Weights of a small contrastive audio-text model.
Model: 24.5M parameters, encoder arch transformer, encoder activation gelu, text encoder width 128, text encoder norm rmsnorm, text encoder moe top_k.
Rows from block 6 of the audio encoder, named by matrix and row number. Rows with one number belong to one attention dimension. Each number is 128 + 24 x the weight over its row's rms, rounded and kept within 0 to 255. All counts start at 0. After the name is the row's rms in percent of the matrix's.
# q: attention query, key and value (stacked) (encoder.blocks.6.attn.qkv.weight, 576x192, the q third), inputs 0-95
# k: attention query, key and value (stacked) (encoder.blocks.6.attn.qkv.weight, 576x192, the k third), inputs 0-95
q.88 096 [120 128  84 122 108 145 127 168 121 144 168 130 151 175 108 116 102 124 100 145 173 128 139 158 130  99 140 141 119 148 164 137 176 130 138 140 121 114 110 105 172 140 183 177 110 170 158 127 146  80 114 141 106 164 122 128  96 123 128 112 111 137 138 111 137 127 128 137 133  82 134 132 121 148 140 163 167  50 104 142 127 125  94 100 110 156 173 173 139 111 150 114 123 110 113 124]
k.88 100 [148 133 160  88 149 133 178 158 153 152 131 109 151 143 159 162 148 105 140 143 118 140 124 135 136 143  68 127  86 130 112 127 107 151  97 127 112 115 167 100 170 102 112 152 139 161 150 156 131 119 139  78 151 117  88  96 117 120 151 113  49 141 130 131 129 114 129 108 119  81 143 127 182 141 180 125 119 145 134 102 128  99 121 128 100 109 118 127 109  88  90 176 127 111 163 174]
q.89 114 [130 112 104 123 150 104 123 159 140 159 122 126 139 152 118 161 140 116 132 124 124 126 100 134 126  83 139 123 122 112 102 101 144 111 149 113 153 190 104 159 126 172 109 122 149 132 128  99 124 107 146 113 120 162 103 132 163 160 141 131 119 141 158 113 132 128 127 159 164 107 107 122 129 120  85  70  69 152 121 125 100  74 143  93 115 129  91 149  94 149  79 119 140 139 136 165]
k.89 108 [ 83 174  62 126 161 146 102 110 108 141  99 130 151  77 133  88 110 104 171 148 105 133 130 113 131 144 133 133 134 149  97  89 137 100 139 116 129 134  92 113 101 192 175 115 149 183 105 185 141 111  99  89 112 163 120 167 129 134 158 164  92 143 136 114 156 118 123 112 103 142 130 135 132 141 124 121 103 133 153 169 118 131 130 134 114 168 158 115 161 148 144 189 104 147 127 114]
q.90 105 [135 129 157 194 147  77  99 139 125 149 140 116  85 146 161 152  64 116 147 141 193  85 109 137  96 175 124 155 129 157 163  92 107 109 130 110 125 146 130 151 148 130 125 154 141 116 125 127 139 170 165 127 141 101 150 111 153 147 105 128 146 105 103 153  78 130  97 138 110 135  99 122 118 116 120 107 103 116 118 116 159 116 160 152  87 135  86 115  91 150 146 132 112 100 129 104]
k.90 109 [117 125 139 119 124 135  77 121 131 128 148 146 124 131 153 127 137 153 139 126 128 114 107 194 123 109 136 109 128  56 166 167 154 132 116 113  94  82 135 187 142 149 146 143 153 135 150 160 105 125 105 147 136 159 134 141 136  90 152 160 126 174 122 123 154 119 138 119 123  56 107 110  69 121 150 109 138 142 113 154 106 152 115 116 138 120 124 129 108 145 112 132 172 105 122 140]
q.91 111 [138 140 100 111 105 125 130 133  68 132 164  96  97 119 135  89 112 113 110  90 128 127 153 128 134 127 114 144 122 123  96 137 103 145 133 133 151 156 152 158 170 143 129 142 157 107 154  71 122 166 168 147 105  99 136 145 153 114 156 153 115 153 106 132 150 104 132 165 123 162 135 136 124 141 138 158 123 114 118 105 138 156 146  87 145 116 130  89 100 120 168 137  98 137 152 127]
k.91 114 [132 211 114 156 121  91 116 195 136 164 136  93 150 108 162 189 136 146 110 129 140 126 127 101 103 107 139  94 106 117 149 116 111 126 108 127 132 136 143 132 114 132  98 129 140 140 122 136 141 130 150 143 110  88 121 160 138 144 123 137 131 122 152 149 141 110  74 118 133 115 141 128 121 154 130 152 187 132 130 113 119 148 147  88 109 112 111 104 124 114 103  66 169 140 134 110]
q.92 112 [118 183 135 119 117 129 126 131 129 179 130 116 140 124 141  98 116 103 126 119 117  81 141 116 128 130  97 133 132 133 111 141 153 145  62 126 123 132 104 134 167 119 166 131  91 107 155 134 105 157 141  89 148 110 114 123 121 120 156 136 108  88  59 159 151 133 111 168 120 155 142  95 142 100 117 115  95 131 101 185 164 129 128  87 135 125  91 108 125  95 134 152 127 118 106 110]
k.92 116 [126 135 155  69 119 122 142 128  78 115  86 107 105 117 150 142 116 127 113 129 124 120 141 124 137 134 122 103 147 116 129  91 112 102 116  85 140  74 111 138 106 120 110 127 137 120 157  96 133 127 105 121  66 150 143 134 146 115 113 146 123 144 121 125 114 126 152 110 160 139 133 117 122 134  99 126 118 153 102 120 145 189 154 138 112 119 128 130 167 160 122 129 155 169 127  84]
q.93 099 [117 115 112 100 124 124 155 137 106 174 117 108  87 177 143 133 140 118 100  91  77  71 151 129 127  88 161 149  84 124 123 115 187 149 118 104 145 128 146 157 100 160 170 131 128 116 107 114 137 119 150 107 135 125 138 139 156 117 149 140 126 154 106 129 134 118 139 145 147 145 120 137 109 168 123 127 131 132 132  89 127 154 161 110  99 121 141 100 116  94 133 139 103 106 132 145]
k.93 105 [ 94  92  96 143 122 155 146 111 137 163  77 130 121 136 104 119 147 115 105  62 135 100 141 139 128 183 105 117 102 110 130 124  99 117 154 109 124 142 158 127 121 124 104 145  82 109 130 140 171 133 113 137  72 157 127 134 112 161 148 160 145 155 117 151  98 134 134 137 137 140 146 145 179 129 106 151 120  97 144 151 115 155  98 129 158  63 151 151 140 150 118 127 139  93 159 140]
q.94 110 [107 128 117 107 151 113 105 150 150 146 125 160 123 115  98  87 136 130  81 143 123 178 127 114 121 116 140 148 164 102 133 144 134 116 116 155  99 138  58 149 148 146 130 116 158 156 152 146  82 120 130 149 151 142 156 132 138  88 140  81 131 115 116 104 137 132 111 100 138  91 176 181 135 120 129 126 165 151  99 137 118 162  91 120 130 108 140 142 138 132 133 147 107 108 131  93]
k.94 113 [117 125 162 109 141 137 159 121 117 137 143 105 103 125 131 141 147  84 170 116 147 110 128 116 140 118 143  89 105 125 133 137 115 161 113 106 110 141 152 125 106 103 121 142 137 120  95 105 143 123 198 137 115 147 155 159 110 143 139 106  90 121 132 144 121 100 174 141 130 126 102 122 121 165 133 114 123 108 153 117 114  91 135 125 124 121 193 129 104 116  94 142 128 135 140 134]
q.95 109 [158 122 140 151 170 126 163 158 138 157 134 125 149 123 158 126 137 118 135 106 140 101 123 148  60 158 123  88 164 119 138 157 122 150 124 112 164 120  88 128 143 132  51 126 105 100  92 106 151 109 123 143 124 120 111 136 128 130 141 125 134 141 129 102 133 149 108 151 177 137 120 146 135 160 118 152 126 146 160 191 137 136 122 129 119 151  69 172 159 137 134 124 157 151 123 125]
k.95 109 [101 149 113 115 154 100  67 111 120 122 117 113 107  73 133 118 138 116 125 131 117 118 114 136 167 108  87 164 125 136 147 120 126 138  57  96 130 187 125 154 150 143 154 144 103 126 118 125 141 148 129 142 115 118 138 100 142 128 143 165 131 112 156 131 153 114 142 118 114 139  77 194 100 123 130 139 146 143 119 108 122 161 126 150 167 146 125 115 154 120 116 176  96 113  90  76]
q.96 052 [ 66 111 166  96 131  92 148 151 100 139 124 125 137 139 119 127 111 124 151 121 176  90 180 123 159 107 138 123 131  99 170 154 115 126 158 135 119 111 114 136 121 129 115 116 147 150 148 117 122 127 145 136 131 125 133 117 117 163 133 110 151 126 132  91  88  73 133 135 131 138 108 145 139 138 132 115 152 124  78 124 144 146  49 118 129 171 134 156 147 104 104 130 121 156 138 153]
k.96 047 [151 113 129 112 161 118 162 174 144  98 129 169 161 129 111  96 107 104 104 147 155 119 163 142 148 115 126 113 117 139 117 107  91 110 139 181 157 119 133 122 112 160 131 140 143 134 103 150 122 147 142 138  80 165 117 115 146 140 126 115 154 130 156  87 100 162 100 107  97 125 100 134 154 179  91 119 123 154 113 165 142 124  97 149 126 181  93 143  93 107 109 107 123 133 166 113]
q.97 051 [129 109 125 127 130 125 139  98 122 143 120 132 124 143 157  94 133 114 109 138 151  94 128 164 123 150 150 131  94 138 150 153  93 113 116 151 153 100 146  85 134 123  96 138 113 160 127 136 128 152 169 137 105 133 111 107 146 150 107 152 143 129 155 111 108  95 109 151 129 107 125  98 110  79 153 132 126 120 173 123 111 133 149 148  79 142  94  97 185 123 125  93  87 151 132 132]
k.97 056 [121  91 170 157 140 111 128  88 145  80 107 138 145 114 137 145 140 110 123 128 128 119 139 137 116 109 118 137 169 144 122 125 115  98 106 122 153 156 132 104 106 127 152 169 108 142 158 108 139 130 107 110 120  67 108 156 159 105 139 131 157 145 104  95 146 144 117 138  98 138 120 171 130 118 110 121 115 147 124 156 113 125 106 115 115 121 104 114  92 144 126 154 109 137 157 105]
q.98 069 [ 99 132 148 138 140 151  96 166 125 148 147 127 158 110 122 107 101 155 134 147 140 167 124 165 117 168 128 143 144 131 148 141  91 111 160 120  89 127 109 151 152 119 147 132 109 102 138 101 126 150  66 150 143 118 147 148 138 131  87 139 103 128 114 213  93 161 123 110 123 177 175 155 126 141 142 131 125 104 117 102 103 111 135 111 153 141 155  81 102 133 118 169 125 125 136 144]
k.98 069 [148 134  89 185 150 126 159  90  96 184 172 122 139 155  99 119 137 115 112 105 137 108 121 160 117  76 101 137 148 105 129 142 186 122 158 114 119 163  98 105 133  82 151 136 119 145 131 162 125 107 106 144 148 175 147 145 106 107 128 108 163 161 100 139 123 108 128  88 151 183 137 122 155 129 158 136 110 117 118 109 120 131 131 143 151  99 156  73 133 128 157 127 136 131 110 111]
q.99 058 [113 120 135 169 140 158 142 119 145 131 163 153 140 115 148 111 126 122 158 145  91 139 118 143  72 171 105 145 142 179 158 171 126  86 137  91 125 128 134 119 151 123 119  96 107 120 179 125 114 181 134 138 147 122 127 134 156 116 104 128 128 117  87 183 139 105  90 107 179 131 162 129 147 143 140 160 118 125 135 102  87 120 143 118  99 114 170  89 162 143 122 112  88 123 151 142]
k.99 063 [123 101 128 161 121 107 117 102  79 148 134 153 128 113 155 158 105 126 128 117 144  91 132 120 153  89 129 119 187 111 133 115 174 132 119 103 124 179 115 126 155  83 191 134 138  97 169 146 104 142  97 122 150 111 137 118 146 110 127 113 160 141 102 128 118 144 143  99 148 158 139  91 130 100 180 105 123  82 119 142 163 162 110  83 104  82 154 102 117 113 165 127 112 151 122  89]
q.100 054 [159 115 118 122 121 128 109 127 125 148 136 142 117  99 112 114 144 143 156  88 108 129 106 129 110  80 139 123 174 136  59 138 130 114 114  94 137 167  74 112 167 149 146 185 161 158 155 130 138  85 167 143 101 129 107  91 165 144 140 154 135 150 100 128 145 128 138 141 137 128 145 107 147 134 170 107 110 168 171  99 143 145  77 118 141  99 121 141 160  98 124 119 177 120 105 130]
k.100 061 [123 150 138 153  89 110  79 127 129 128 136 118 147  94 132 108 155  96  97 130  81 130 122 146 142 128 145 107 131  98 187 183 115 127 108 118 127 143  98  90 119 145 130 119  88 104 175 109 123 131 165 117 100 101 156 183 114 137 106 134 135 137 126 125 134 109 165 171 157 118 201 121 166  85 126 137 134  92  92 121  99 140 108 133 110 106 133 138 107 133 144 143 112 100 118  87]
q.101 060 [122 128 128 172 149 128 137 143 121 101 119 177 115 102 178 111  78 119  88 140 104 119 117 147 125 136 124 123  88 110 120 164 133  97  94 146 143 105 126 136 129 134 151 129  99 115 139 166 141 129 127 116 144 126  99 115 124 119  99 136 105 107 150 161 134 122 115 152 156 146 125 149 130 128 125  86 134 154 171  80  90 122 179 107 114 107 131 116 160 203 159 133 118 128 143 136]
k.101 061 [133 148 113 155 118 127 112 105 115 186 136 128 105 142 134 187 130 135 143 129 159 102 150  85 147 135 103 151 124 125 136 126 155 180 116 100 111 119 142 137 118 133  80 124 107 123 169 128 127 160 122  96 124  87  77 160 158 103  83 143 120 164 124 102 138 102 145 146  82 134 138 162 138 109 163 120 148  76 129 154 189  83 157 118 115 107 152 133 160 112 137 110  91 135 109 134]
q.102 052 [ 84  92 142 135 149 105 115 106  96 140 132 164 100 134 129 132 129 126 104 150 158 143 170 137 148 119 105 127  91 117 195 138 106 118 160 141  90  59 169 142 126 140 148 142 120 112 111 123 136 177 114 141 116 113 133 120 129 155  88 104 101 155 136 119 126 111 113  92 116 101 119 106 117 128 136  99 169 104 107 131 153 168  98 113 147 147 176 137 120 124  84 122 120 136 106  88]
k.102 055 [124  93 132 117 166 116 169 145 180  99 143 121 138 132  79 119  96 135 148 114 154 149 129 163 145 114 137 155 139 115 130 130 141 138 136 151 152 108 124 124  75 146 129 163 131 115 106 105 166  93 127 148  85 173 121 178 120 112 150 133 152 124 144 147  76 143 157  79 133 135 139  97 149 151  88 114 130 130  93 140 102  99 131 184 128 137 102 144  90  89 131 117 124 132 143 103]
q.103 047 [119 124  90 114 123  91 117  86  91 111 135 128 117 103  92 160 102 109 149  90 132  94 173 113 136  81 122 114 129  96 136 130 129 163 131 142  99  89 139 173 132 101 120 148  97 133 150 147 139  81 141 117 132 153 152 111 122 131 151 115  98 129 127  72 152 105 129 132 111 124 119 106 149 119 118  94 156 136 119 122 146 130 102  94 138 128 159 176 110 162 155 131 166 104 108 151]
k.103 047 [136 163 111  75 136 122 134 170 133 136 148 145 119  86 113 138 123 134 149 148 127 140 104 151 150 175 134 146  94 121 135 120 141 120 153 155 125  91 112 125  73 167  99 109 124 132 129 112 147 122 162 141 117 147 114 140 158 149 101 128 120 116 180 126  92 157 135 131 123 103 126  94 125 178 110 100 122 134  65 137 119  96 126 171 123 122  87 150 138 129 134 111 135 127 105 122]
q.104 062 [132 107 134 119 130 120 129 154  85 166 139 105 128 111 126 127 123  81 128 160 166  84 100 125 146 143 135 117  93 126 153 154 123 117 117 189 108 107 118 138 151 152 102 184 146  93 127  84  84 106 156 116 163 131 152 117 102 137 129 122 173 114 132 110 100 116 159 123 111 110 109 133 126 105 100 136 115  97 105 112 101 108  53 106 142 136 102 136 121  84 157 133 147 142 175 139]
k.104 073 [125  98 128  80 127 140 113 104 140 134 124 168 173 140 156 146 135 138 128 146 126  73 177 115 123 164  70 130 124 153 104 103 130  96 170 155 112 123 167 151 116 145  95 142 120 104 105 137 174 139 148 132 145  97 131 127 131 147 128  81 148 162 152  86 114 147  73 139  63 121  87 148 127 138 101  91 130 174 122 147 157 147 133 155 166 176 113 114 115 128  98  83 118 155 147 123]
q.105 065 [139 133 124 124 128 106 142 129 112 160 102 101 142 121 144 124 129  92 113 132 165 117 107 134 150 170 123  95  97 130 171 122 130  79 177 171 129  84 164 107 133 143  78 159 148  88 153  77 134 148 171 109 129 132 110 111 120 156 124 116 153 129 158 116 111 134 158 116  80 120  88 127  99 105 130 128  90  99 112 118 103 120  63 157 138 137 103 143 161 119 113 130 133 101 124  88]
k.105 085 [ 92  87 154 103 117 145 128 119 138 127  92 153 123 134 151 161  86 144  81 138 108  84 192 133 124 123 104 140 130 153 108 104 104 103 162 140 141 123 181 156  99 132 104 126 134 120  87 148 160 142 126 133 163  99 130 147 129 143 155  93 125 130 141 107 158 137  98 138  91 106  94 161 145 132 130  98 125 163 138 169 138 137 126 148 137 168  86 109 127 143  88 126 106 165 191 138]
q.106 060 [158  85 123 130 114  99 150  57 163 129 164  93 125 150 114 127 112 130 135 167 133 110 163 127 129 108 142 144 157 139  91 148 107 162 100 113 159 145 137 118 136 126 105 128 125 144  73 124  93 152 136 119 125 135 122 132 144  95 164 146 126 142 135 115 128  96 120 127 161 129 105 124 144 107 137 137 144 138 109 128 146 136 169 109 148 146 112  94  97 132  71 113  97 124 135 131]
k.106 065 [116 122 111 147 178 114 115 151 110  74 123 111 129  99 112 117 160 110 160 160 159 198  79 115 128 128 133 144 147 127 130 134 148 121  71 124 115 156 120  93  84 124 138 144 149 138 147 115 111 140 111 135  82 128 126 129 112 144 173 165 127 126 106 135 138 140 144 104 112 125 141  80 100 120 112 148 122  89 127 143 124 132 123 118  80  93 168 153 132 133 167 153 146  97 127  99]
q.107 054 [ 81 115 137 135 150 104 104 109 105 121 120 133 130 120 109 142 151 119  78 140 134 103 148 123 126 130  94 125  90 138 218  92 131 118 167 148  98  89 169 143 156 175 101 129  73 103 107 134 156 134 138 123 142 129 113 153 132 173 120 104 115 145 149 104 141 148 117  89  83 104 154 100  89  91 158  96 164  98 121 143 119 123  77 136 161 112 170 162 127 127 119 137 155 122 108 131]
k.107 057 [128 108 150  98 129 150 118 128 152 100 129 113 130 115  97 159 100 145 129 123 110 111 148 171 134 143 146 170 155 130  93  97 121 133 149 165 119 122 130 145  88 176 109 113 106 117  94 121 195 140 165 135 105 143 147 181 108 140 132 129 126 116 181 151 122 118 116 133 120  83 138  89 167 127 120  96 111 138  93 121  84 121 181 189 141 166  63 153 100 123 120 150 119 134 133 121]
q.108 058 [118 138 168 127 119 130 132 130 120 114 112  82 129 135 119 140 134 109  82 120 205 108 184 109 108 127 116 115  86 132 219 110 129 114 190 130 110  99 140 140  88 140 122 140  82 122 114 126 165 128 120 106 169 131 139 167 115 169 174  82 110 123 149  98 109 130 135 122 131  95 111 148 135 142 111 139 137 134 100 126 164 140  81 163 110 137 142 154 108 125 113 139  96 110  99 105]
k.108 059 [120 131 165 108 150 167 186 168 153 101 142 145 115 125 150 125 136 121 106 160 145 141 153 149 149 128 167 134 135 136  60  79 142 129 148 140 157 119 169  99 106 120 136 124 126 131  64 144 167 129 165 143 109 178 161 145 151 127 112 141 112 154 156 103  87 145  96 128  88 110  84 149 174 153 144 135 123 127 127 161 101  92 135 136 137 152  67 136 123 110 110 132  87 128 139 150]
q.109 058 [123 130 166 125 142 128 144 156 108 108 116 109 178 158 119 130 153 125 117 113 159  81 136 111 118  96 144 136 101 113 165 115 137  98 157  95 150 140 143 101 104 147 128  85  90 152 129 152 187 153 126  68 154 128  98 144 155 184 141 129 127 155 158 110  86 142 158 127 145 106 110 154 135 107 153 150 173 157 112 162 135 144  87 159 104 127  88 159 141 127 138 113 136 139 130 117]
k.109 057 [150 137 179 177  96 162 120 187 115 108 137 158 116 138 137 128 151 113 122 141 149 133 132 144 149 116 135 128  86 123 115 108  91 144 135 152 151  93 147 115 151 137 138 107 140 133  81 129 124 164 169 155 124 152 143  77 114 138  98 158 109 124 133 114 135 138 117 150  90  81 110 133 139 106 164 123 154  81 153 151 138 133 120 135 124 174 101 142 111 127 125 136 131 119 123 143]
q.110 048 [121 134 116 107 134 151 128 158  67 150 174  97 163 131 102 143 113 166 103  93 175 186 153 120 122 149 153 151 138  98 140 167  57 148 184 119 104 132 123 136 122 112 135 142 137 109 172  81 132 152  98  92 143  98 157 119  79 141 137  93 142 144 144 162 120 131 159  80 122 140  99 131 139 173 127 124 106 155 100 106 165 111  59 118 134 183  98 146 113 157 129 129 127 130 119 133]
k.110 051 [158 146 109 145 142 152 179 139 111 138 154 143 121 101 157 117 142 168 109 160  93 115 144 141 136  94  94 118 119  89 116 112 169 115 159  95 159 108 160 151 111 100 145 122 117 121 103 156 136  79 163 130 110 167 141 117 124 118  97 114 128 123 135 130 120 125  87 111 123 176 137 153 116 201 132 113 154 151 134 131 131 130 141 145 142 130  98 110 128 109 123 156 130 119  95 148]
q.111 048 [122  89 124 121 140 135 107 129  43 157 157 126 128 111 165 159 130 152  95 116 165 110 176 125 122 103 136 134 104 118 204  90 104 157 169 170 121 128 140 140 134 131 114 169 129 124  91 138 112 124 124 161 119 106 134 106 116 160 119  81  98 134 110  92 115 106 109 113 102 120 161 116 137 118 152  88 166 115 116 113 147 123  86  93 153 138 142 141 117 129 160 142 137 142 144 161]
k.111 048 [126  99 140  96 144 135 153 114 136 146 152 150 180 139  96 102 138 116 120 144 123 119 127 159 158 163 163 163 164 118 125 134 119 109 144 150 144 158 132  96  94 178 141 124 113 125  99 125 189  83 172 137  86 182 101 166 132  86 146 115 148 156 149 142  83 152 121 131 111 125 109 126 151 177 103 133 131 151  80 117  92 115 128 162 150 143  78 115  93 106  92 139 122 121 118 110]
q.112 103 [133 164 111 140 129 138 120 151 112 118 133 138  84 104 107 106 109 106 135 157 115 107 143 179 101 125 131 142 121 140 108 123 160 120 107 132 127 155 143 146 139 108  88 202 116 124 141 132 139 120 108  78 115 102 107 122 116 164  69 128 140 145 112 175 112 162 119 144 159 100 175 104 173 119  97 136 121 136 120  98 114 149 158  95 171 158 134 128 150 139 134  96 136 137 187 119]
k.112 101 [131 195 148 175 111 117 121 137  76 101 144 110 121 140 114 166  94 129 171  75 128 150 121 121 131  96 116 174 132 124  89 168 111 132 124 126 126 143 105 140 136 129 151 116 128 114 165 143 100 137  86 127 138 140 121 111 164 141 140 136 135 106 178 168 114 121 125 125 129 119 110 143 147 153 122  79 144 127 147 118  82 115 115 122 120 137 105 127 103 124 113 125 110 170  83 178]
q.113 109 [143 139 160 146 100 142 144 148  97  97 112 160 108 100 104 135 138 131 105 139 100 130 131  91  97 109 150 119 134 145 138 116 127  89 125 145 101 118 139 143 115 112 148 169 151  82 148 113  98 125 123 110 167 142 130 151 118 118  90 180  94 129 142 134 115 108  79 141 125 162 134 157 111 126 136 115 141  97 181 121 123 156 121 126 134 119 121 154 144 159  95 112 136 138 104 147]
k.113 108 [125 116  95 140 135 142 147 150 126 131 150 121 119 148 123 120 133 144 118 117 143 158 172 155 144 122 122 129 160 103 129 101 115 135  67 164 133 118 108 120 125 117 133  66 126 103 117 161 106 120 105  93 154 135 120 101 128 158 112 182  88 105 160 132 153 137  62 120 160 163 169 115 116 141 150 135 123 123 147 154 102 165  98  92 127 157 105 160 162 120  92 147 192 129 120 138]
q.114 107 [127 115 100 121 138 136 123 138 179 121  93 176 170  79 142 161 164 137 141 156 148 152 121 121 125 121 127 141  96 141  72 170 134  88 138 110  85 119 105 123 170 167 156 134 136 119 109 117 116 122 158 146 117 132 151 115 124 116  98 145 139 142 137 118 149 115 147  95 123 138 148 131 120 121 135 122 115  94  93 148 118 170 129  86 108 150 114 133 130 129 159 102 126 131 107 119]
k.114 112 [140 117 169 119 106 109 142 103 152 153 123 103  79  79 120 121 113 134 129 136 140 173  88 133 112 123 118 132 128 101 104 118 138 120 104 128 146 124 155  71 135 163 162 136 131 130 149 190  55 136 153 108 116 106  87 135 111  99  71 112 143 143 157 172 161 132 118 160 136 169 131 110 143 165 103 131 134 156 128 103 155 142 116 119 139 153 123 137 120 113 134 161 192 134 125 105]
q.115 107 [144 145 123 102 115 123 150 103 131 213 117 179 136 134 174 125  91 116 141  95 123 151 121 151 120 130 118 130 121 128  93 107  97 128 137 135 132  86 120 158 136 112 129 162 135 130 164  76  99 147  78 124  84 109  99 110 124 125  99 174 185 128 123 129 104 128 124 144 139 125 159 138 167 134 148 144 121 154 130 138 165 127 163 127 125 127 152 164 150 146 122  88 137 112 176 123]
k.115 109 [146 194 131 129 140 136  84 130 103 142 105  98 127 108  77 148 123  81 135  95 114  73  75 117 132 146 135 136 141  60 125 117 165 152  89 135  87 132 101 106 129 115 138 135 141 167 152 137 147 112 151 125 110 118 119 137 107 106 142 118 144 115 101 101 130  96 141 109 144  85  89 141  94 123 107 130 128 131 106 135 157 134 127 130  93 114 150 100 111 130 144 153 135 143 118 126]
q.116 100 [165 118 144 129 101 127 166  80 130 118 131 151 139 143 153 161  98 173 149 163 139 109 138 173 115 149  98 121 133  97 130 156 153 152 166 151 133 110 109 122 128  76 139 126 120 104 131 107  92 137 147 137 135 124 127 117 161 135 130 147 145 142 138 118 136 129 123  95  93 115 161  80 113 127 142 155 147 109  89 109 152 107 139 133 112 145 138 172 123 148 115 130 149 141 130  67]
k.116 105 [ 92 126 124  93  98 163 114  80 124 134 143 145 127 117 140 196 142 109 142 109 131  78 130 131 158 127 103  87 122 126 122 111 136 127  77 136 156 134 135 104 125  86 157 114 125 177 141 111 155  96 152 121 151 112 100 148 134 131 157 140 142 134 125  94 122 157 104 135 133 151 157 116 156 119 134 123 161 149 110 144 104 154 122 126 117  86 108 120 110 182 174 172 138 107 158 167]
q.117 105 [ 58 148 110  92 144 120 134 132 107 174 107 126 126 128 147 149 133 143 110 170  93 163 152 147 102 135  89  88 135 146 139  92 125 124 166  96 116 161 122 127 132 120 107 112 158 161 134 108 141  96 152  87  97 143 111 107 173  98 123 146 103 138 167 145 133 144  79 119 135 134 116 163 118 159 121 158 109  75 159 176 175 149 127 164 145 111 127 118 119 118 157 149 146  90 120 147]
k.117 108 [ 94 123 118 136 112 101 123 116 144 130 152 119 142 129 131 143 127 184 145 115 106 141 105 139 128 115 114 162 150 112 119 166 149 108 105 120 108 101  99 148 138 130 157  93 135 113 105 101 133 163 131  93 132 139 146 113 108 112 118 141 122 105 156 126 133 157 129 133 131 110 146 121 101 118 141 126 143  93  94  96 107 115 150 129 109 148 145  96 122  80  81 106 140  90 146 111]
q.118 105 [ 93 132 118 123 113 135 162 138 157 108 152 134 125 124 144 137 123 141 138 101  90 116 125  98 117 133 139 101 119 112 158 105 121 105 125  95 107  90 137 147 136 156 165  62 130 156 147 127 124 101 116 126  88 109 103 183 147 149 125 114 135  92 128 124 128 139 136 158 130 163 120 139 110 139 102 147  92 108 122 138 140  98 151 149 155 145 137 161 145 169 124 126  79 161 106 162]
k.118 105 [121 152 126 136 114  93 152 131 161 129 169 134  99  91 129 134  77 133  89 134 126 128 128 103 119  95 182 118  99 131 123 123 170 139 126 137 148 122 123 118 106  94 150  97  90 170 128 159 112 120 106 119 140 143 170 147 136 159 102 114  58 138 117 137 178  84 151 151 120 118 120 108 125 139 178 133  93 127 121  95 152 107 116 143  96 135 148 136 107 132 180 132 156 127 158 158]
q.119 112 [121 155 142 159 120 104 125 121 139 111 101 116 118 130 131 106 102 162 124 118  97 155 142 136 133 184 120 119 117 152 139  75 157 206 137 104 113 109 129 123 112 125 109 157 131 128 165 118 146 133 152 150  88 139 171  99 150 107  97 113 117 126 123 128 117 120 128 112 168 128 172  93 171 123 135 172 128  76 157  75 175 137 130 120 124 153 140 146 120 103 122 138 115 109 131  86]
k.119 104 [137 136 142 117 113 103 140  96 127 142 129  94 123 131  99 147 103 131 126 130 107 124 113 138 146 125 164 136 100 128 166 145 145 134 123 136 147 145 113 120 104 167 153 144 148 121 124 117 102 132 122 105 111 128 101 110 160  88 199 145 127 127 123 112 188 122 134 178 166 109  79 145 162 106 139 131 137 104 165 142 171 117 150 113 152 116 121 143 180 131 120 166 133 142 122 166]
q.120 115 [119 139 128 144 134 130 144 124 131  98 117 136 178 156 111 130 128 158 136  81 137 113 158 101 142 100 147 122 114 138 105 111 141 134 119 109 132  87  90  62 116 112 137 137 137 145 110  86 145 149 191 126 116 126 173  84 124 138 147 147 132 119 130 144 159 118 119 117 102 117 134 162 149  99 162 112 125 115 180 160 119 102  81 138 129 155 113 100 159 129 129 133 114 126 103 110]
k.120 108 [143 112 116  97 136 138 111 131 175 118 138 131 146 117 139 154 161 128  94 128 141 134 115 127 130 121 130  92 133 159 109 124  94 143  93 107 162 130  89 126  73 113 104 142  91 173 117 132 141 155 116  92 120 137 166 106 155 115 109 120 136 113 154 117 171 164 110 179 129 113 146 134 138 120 129 147 104 115 104 164 128 131 143 135 161 125 113 105 116 127 109 133 162 113 119 153]
q.121 113 [ 97 153 143  99 109 116 165 130 124 120 120 119 161 138 114 142 145 129 130 108 163 144 130 101 112  86 105 187 109 137 113 134 138 172 182 139 107 140  97 140 131 142  97 113 132 131 133 115 145 140 110 118 154 128 129 103 131 134 123 110 150  91 139 144 102 113 112  96  99 114 127 161 126  99 152  87 115 118 124 135  95 135 152 116  59 137  86 141 159  74  92 102 139 133 109 120]
k.121 106 [128 118 132  97 110 100 117 122 171  83 139 146 118 122 159 133 128  88  63 122 154 106  94 109 114 140 106 100 170 161 105 109 184 131 148 125 109 135 146 161 100 107 111 152 162 163 137 128 160 160 111 117 108 132  82 100  95 109 126 128 132 132 124 126 167 194 140  82 114 157 128 137 120 125  95  68 115 185 183 126 142 133 107 110 139 123 106 128 123 114 153 127 117 141 144 113]
q.122 108 [139 118 120  98 158 105 116  96  53 106 155 124 119 160 103 101 133 134 109 193 110 173 134 124 124 132 162 159 148 165 126 123  88 130 103 140 117 129 123 106 122 123 159 124 121 118 128 126 139  99 151 135 159 135 145 167 152 124 121 123 158 162  97  78  72 115 128 141  99 163 117 124 107 140 156 153 110  96 117 112 117 138  93 184  97 119  88 120 113 151 121 137  94 166 147 141]
k.122 110 [113 111 149  85 145 176 170 123 144 104  81 160 151 124 139  79 101 102 111 138 132 109 186 138 139 165 159 131  93 150 143  97 126 153 144 191 171 116 108 119 124 132 130 115 157  77 108 157 136 135 120 116 108 106 151 125 146 157 106 157  70 105 131 125 128 153  93 156 122 124 126 108 127 151 162 133 131 104 110 132 121 167 130  91 104 133 136 136 106 129 189 166 146 122  75 108]
q.123 101 [109 110 119 137 132  95 105 157 144 159 128 122 185 138 123 130 130 112 166 191 138 192 128 151 163 120  90 131 150 136 123  86 138 114 118 102  95 153 111 115 144 154 148 116  75 114 156 178 115 127 103 138 137 137 114 123 112  65 128 125 114  86 144 102  96 152 106 156 122 151  88 123 135 109 135  34 153 155 116 130 115 151 133 158 137 134 139  59 123 143 147 130  91 134 120 115]
k.123 104 [112 144  84  93 121 119 138 131  87 161 120 148 132  95 139 103 149 121 160  78 123 112 119 130 115 145 131  96 126 105 151  95 152 136 145 167 129 133 117  98 128 155  74 105 143 110 105 116 115 125 100 140  84 216 131 131 142 144 128 109 155 129 185 104  64 164 122 141 121 121 118 107 135 116 140 142 121 130 140 163 124 136 129 126 130 155 118 157 178 120 122 161 143 126 140  65]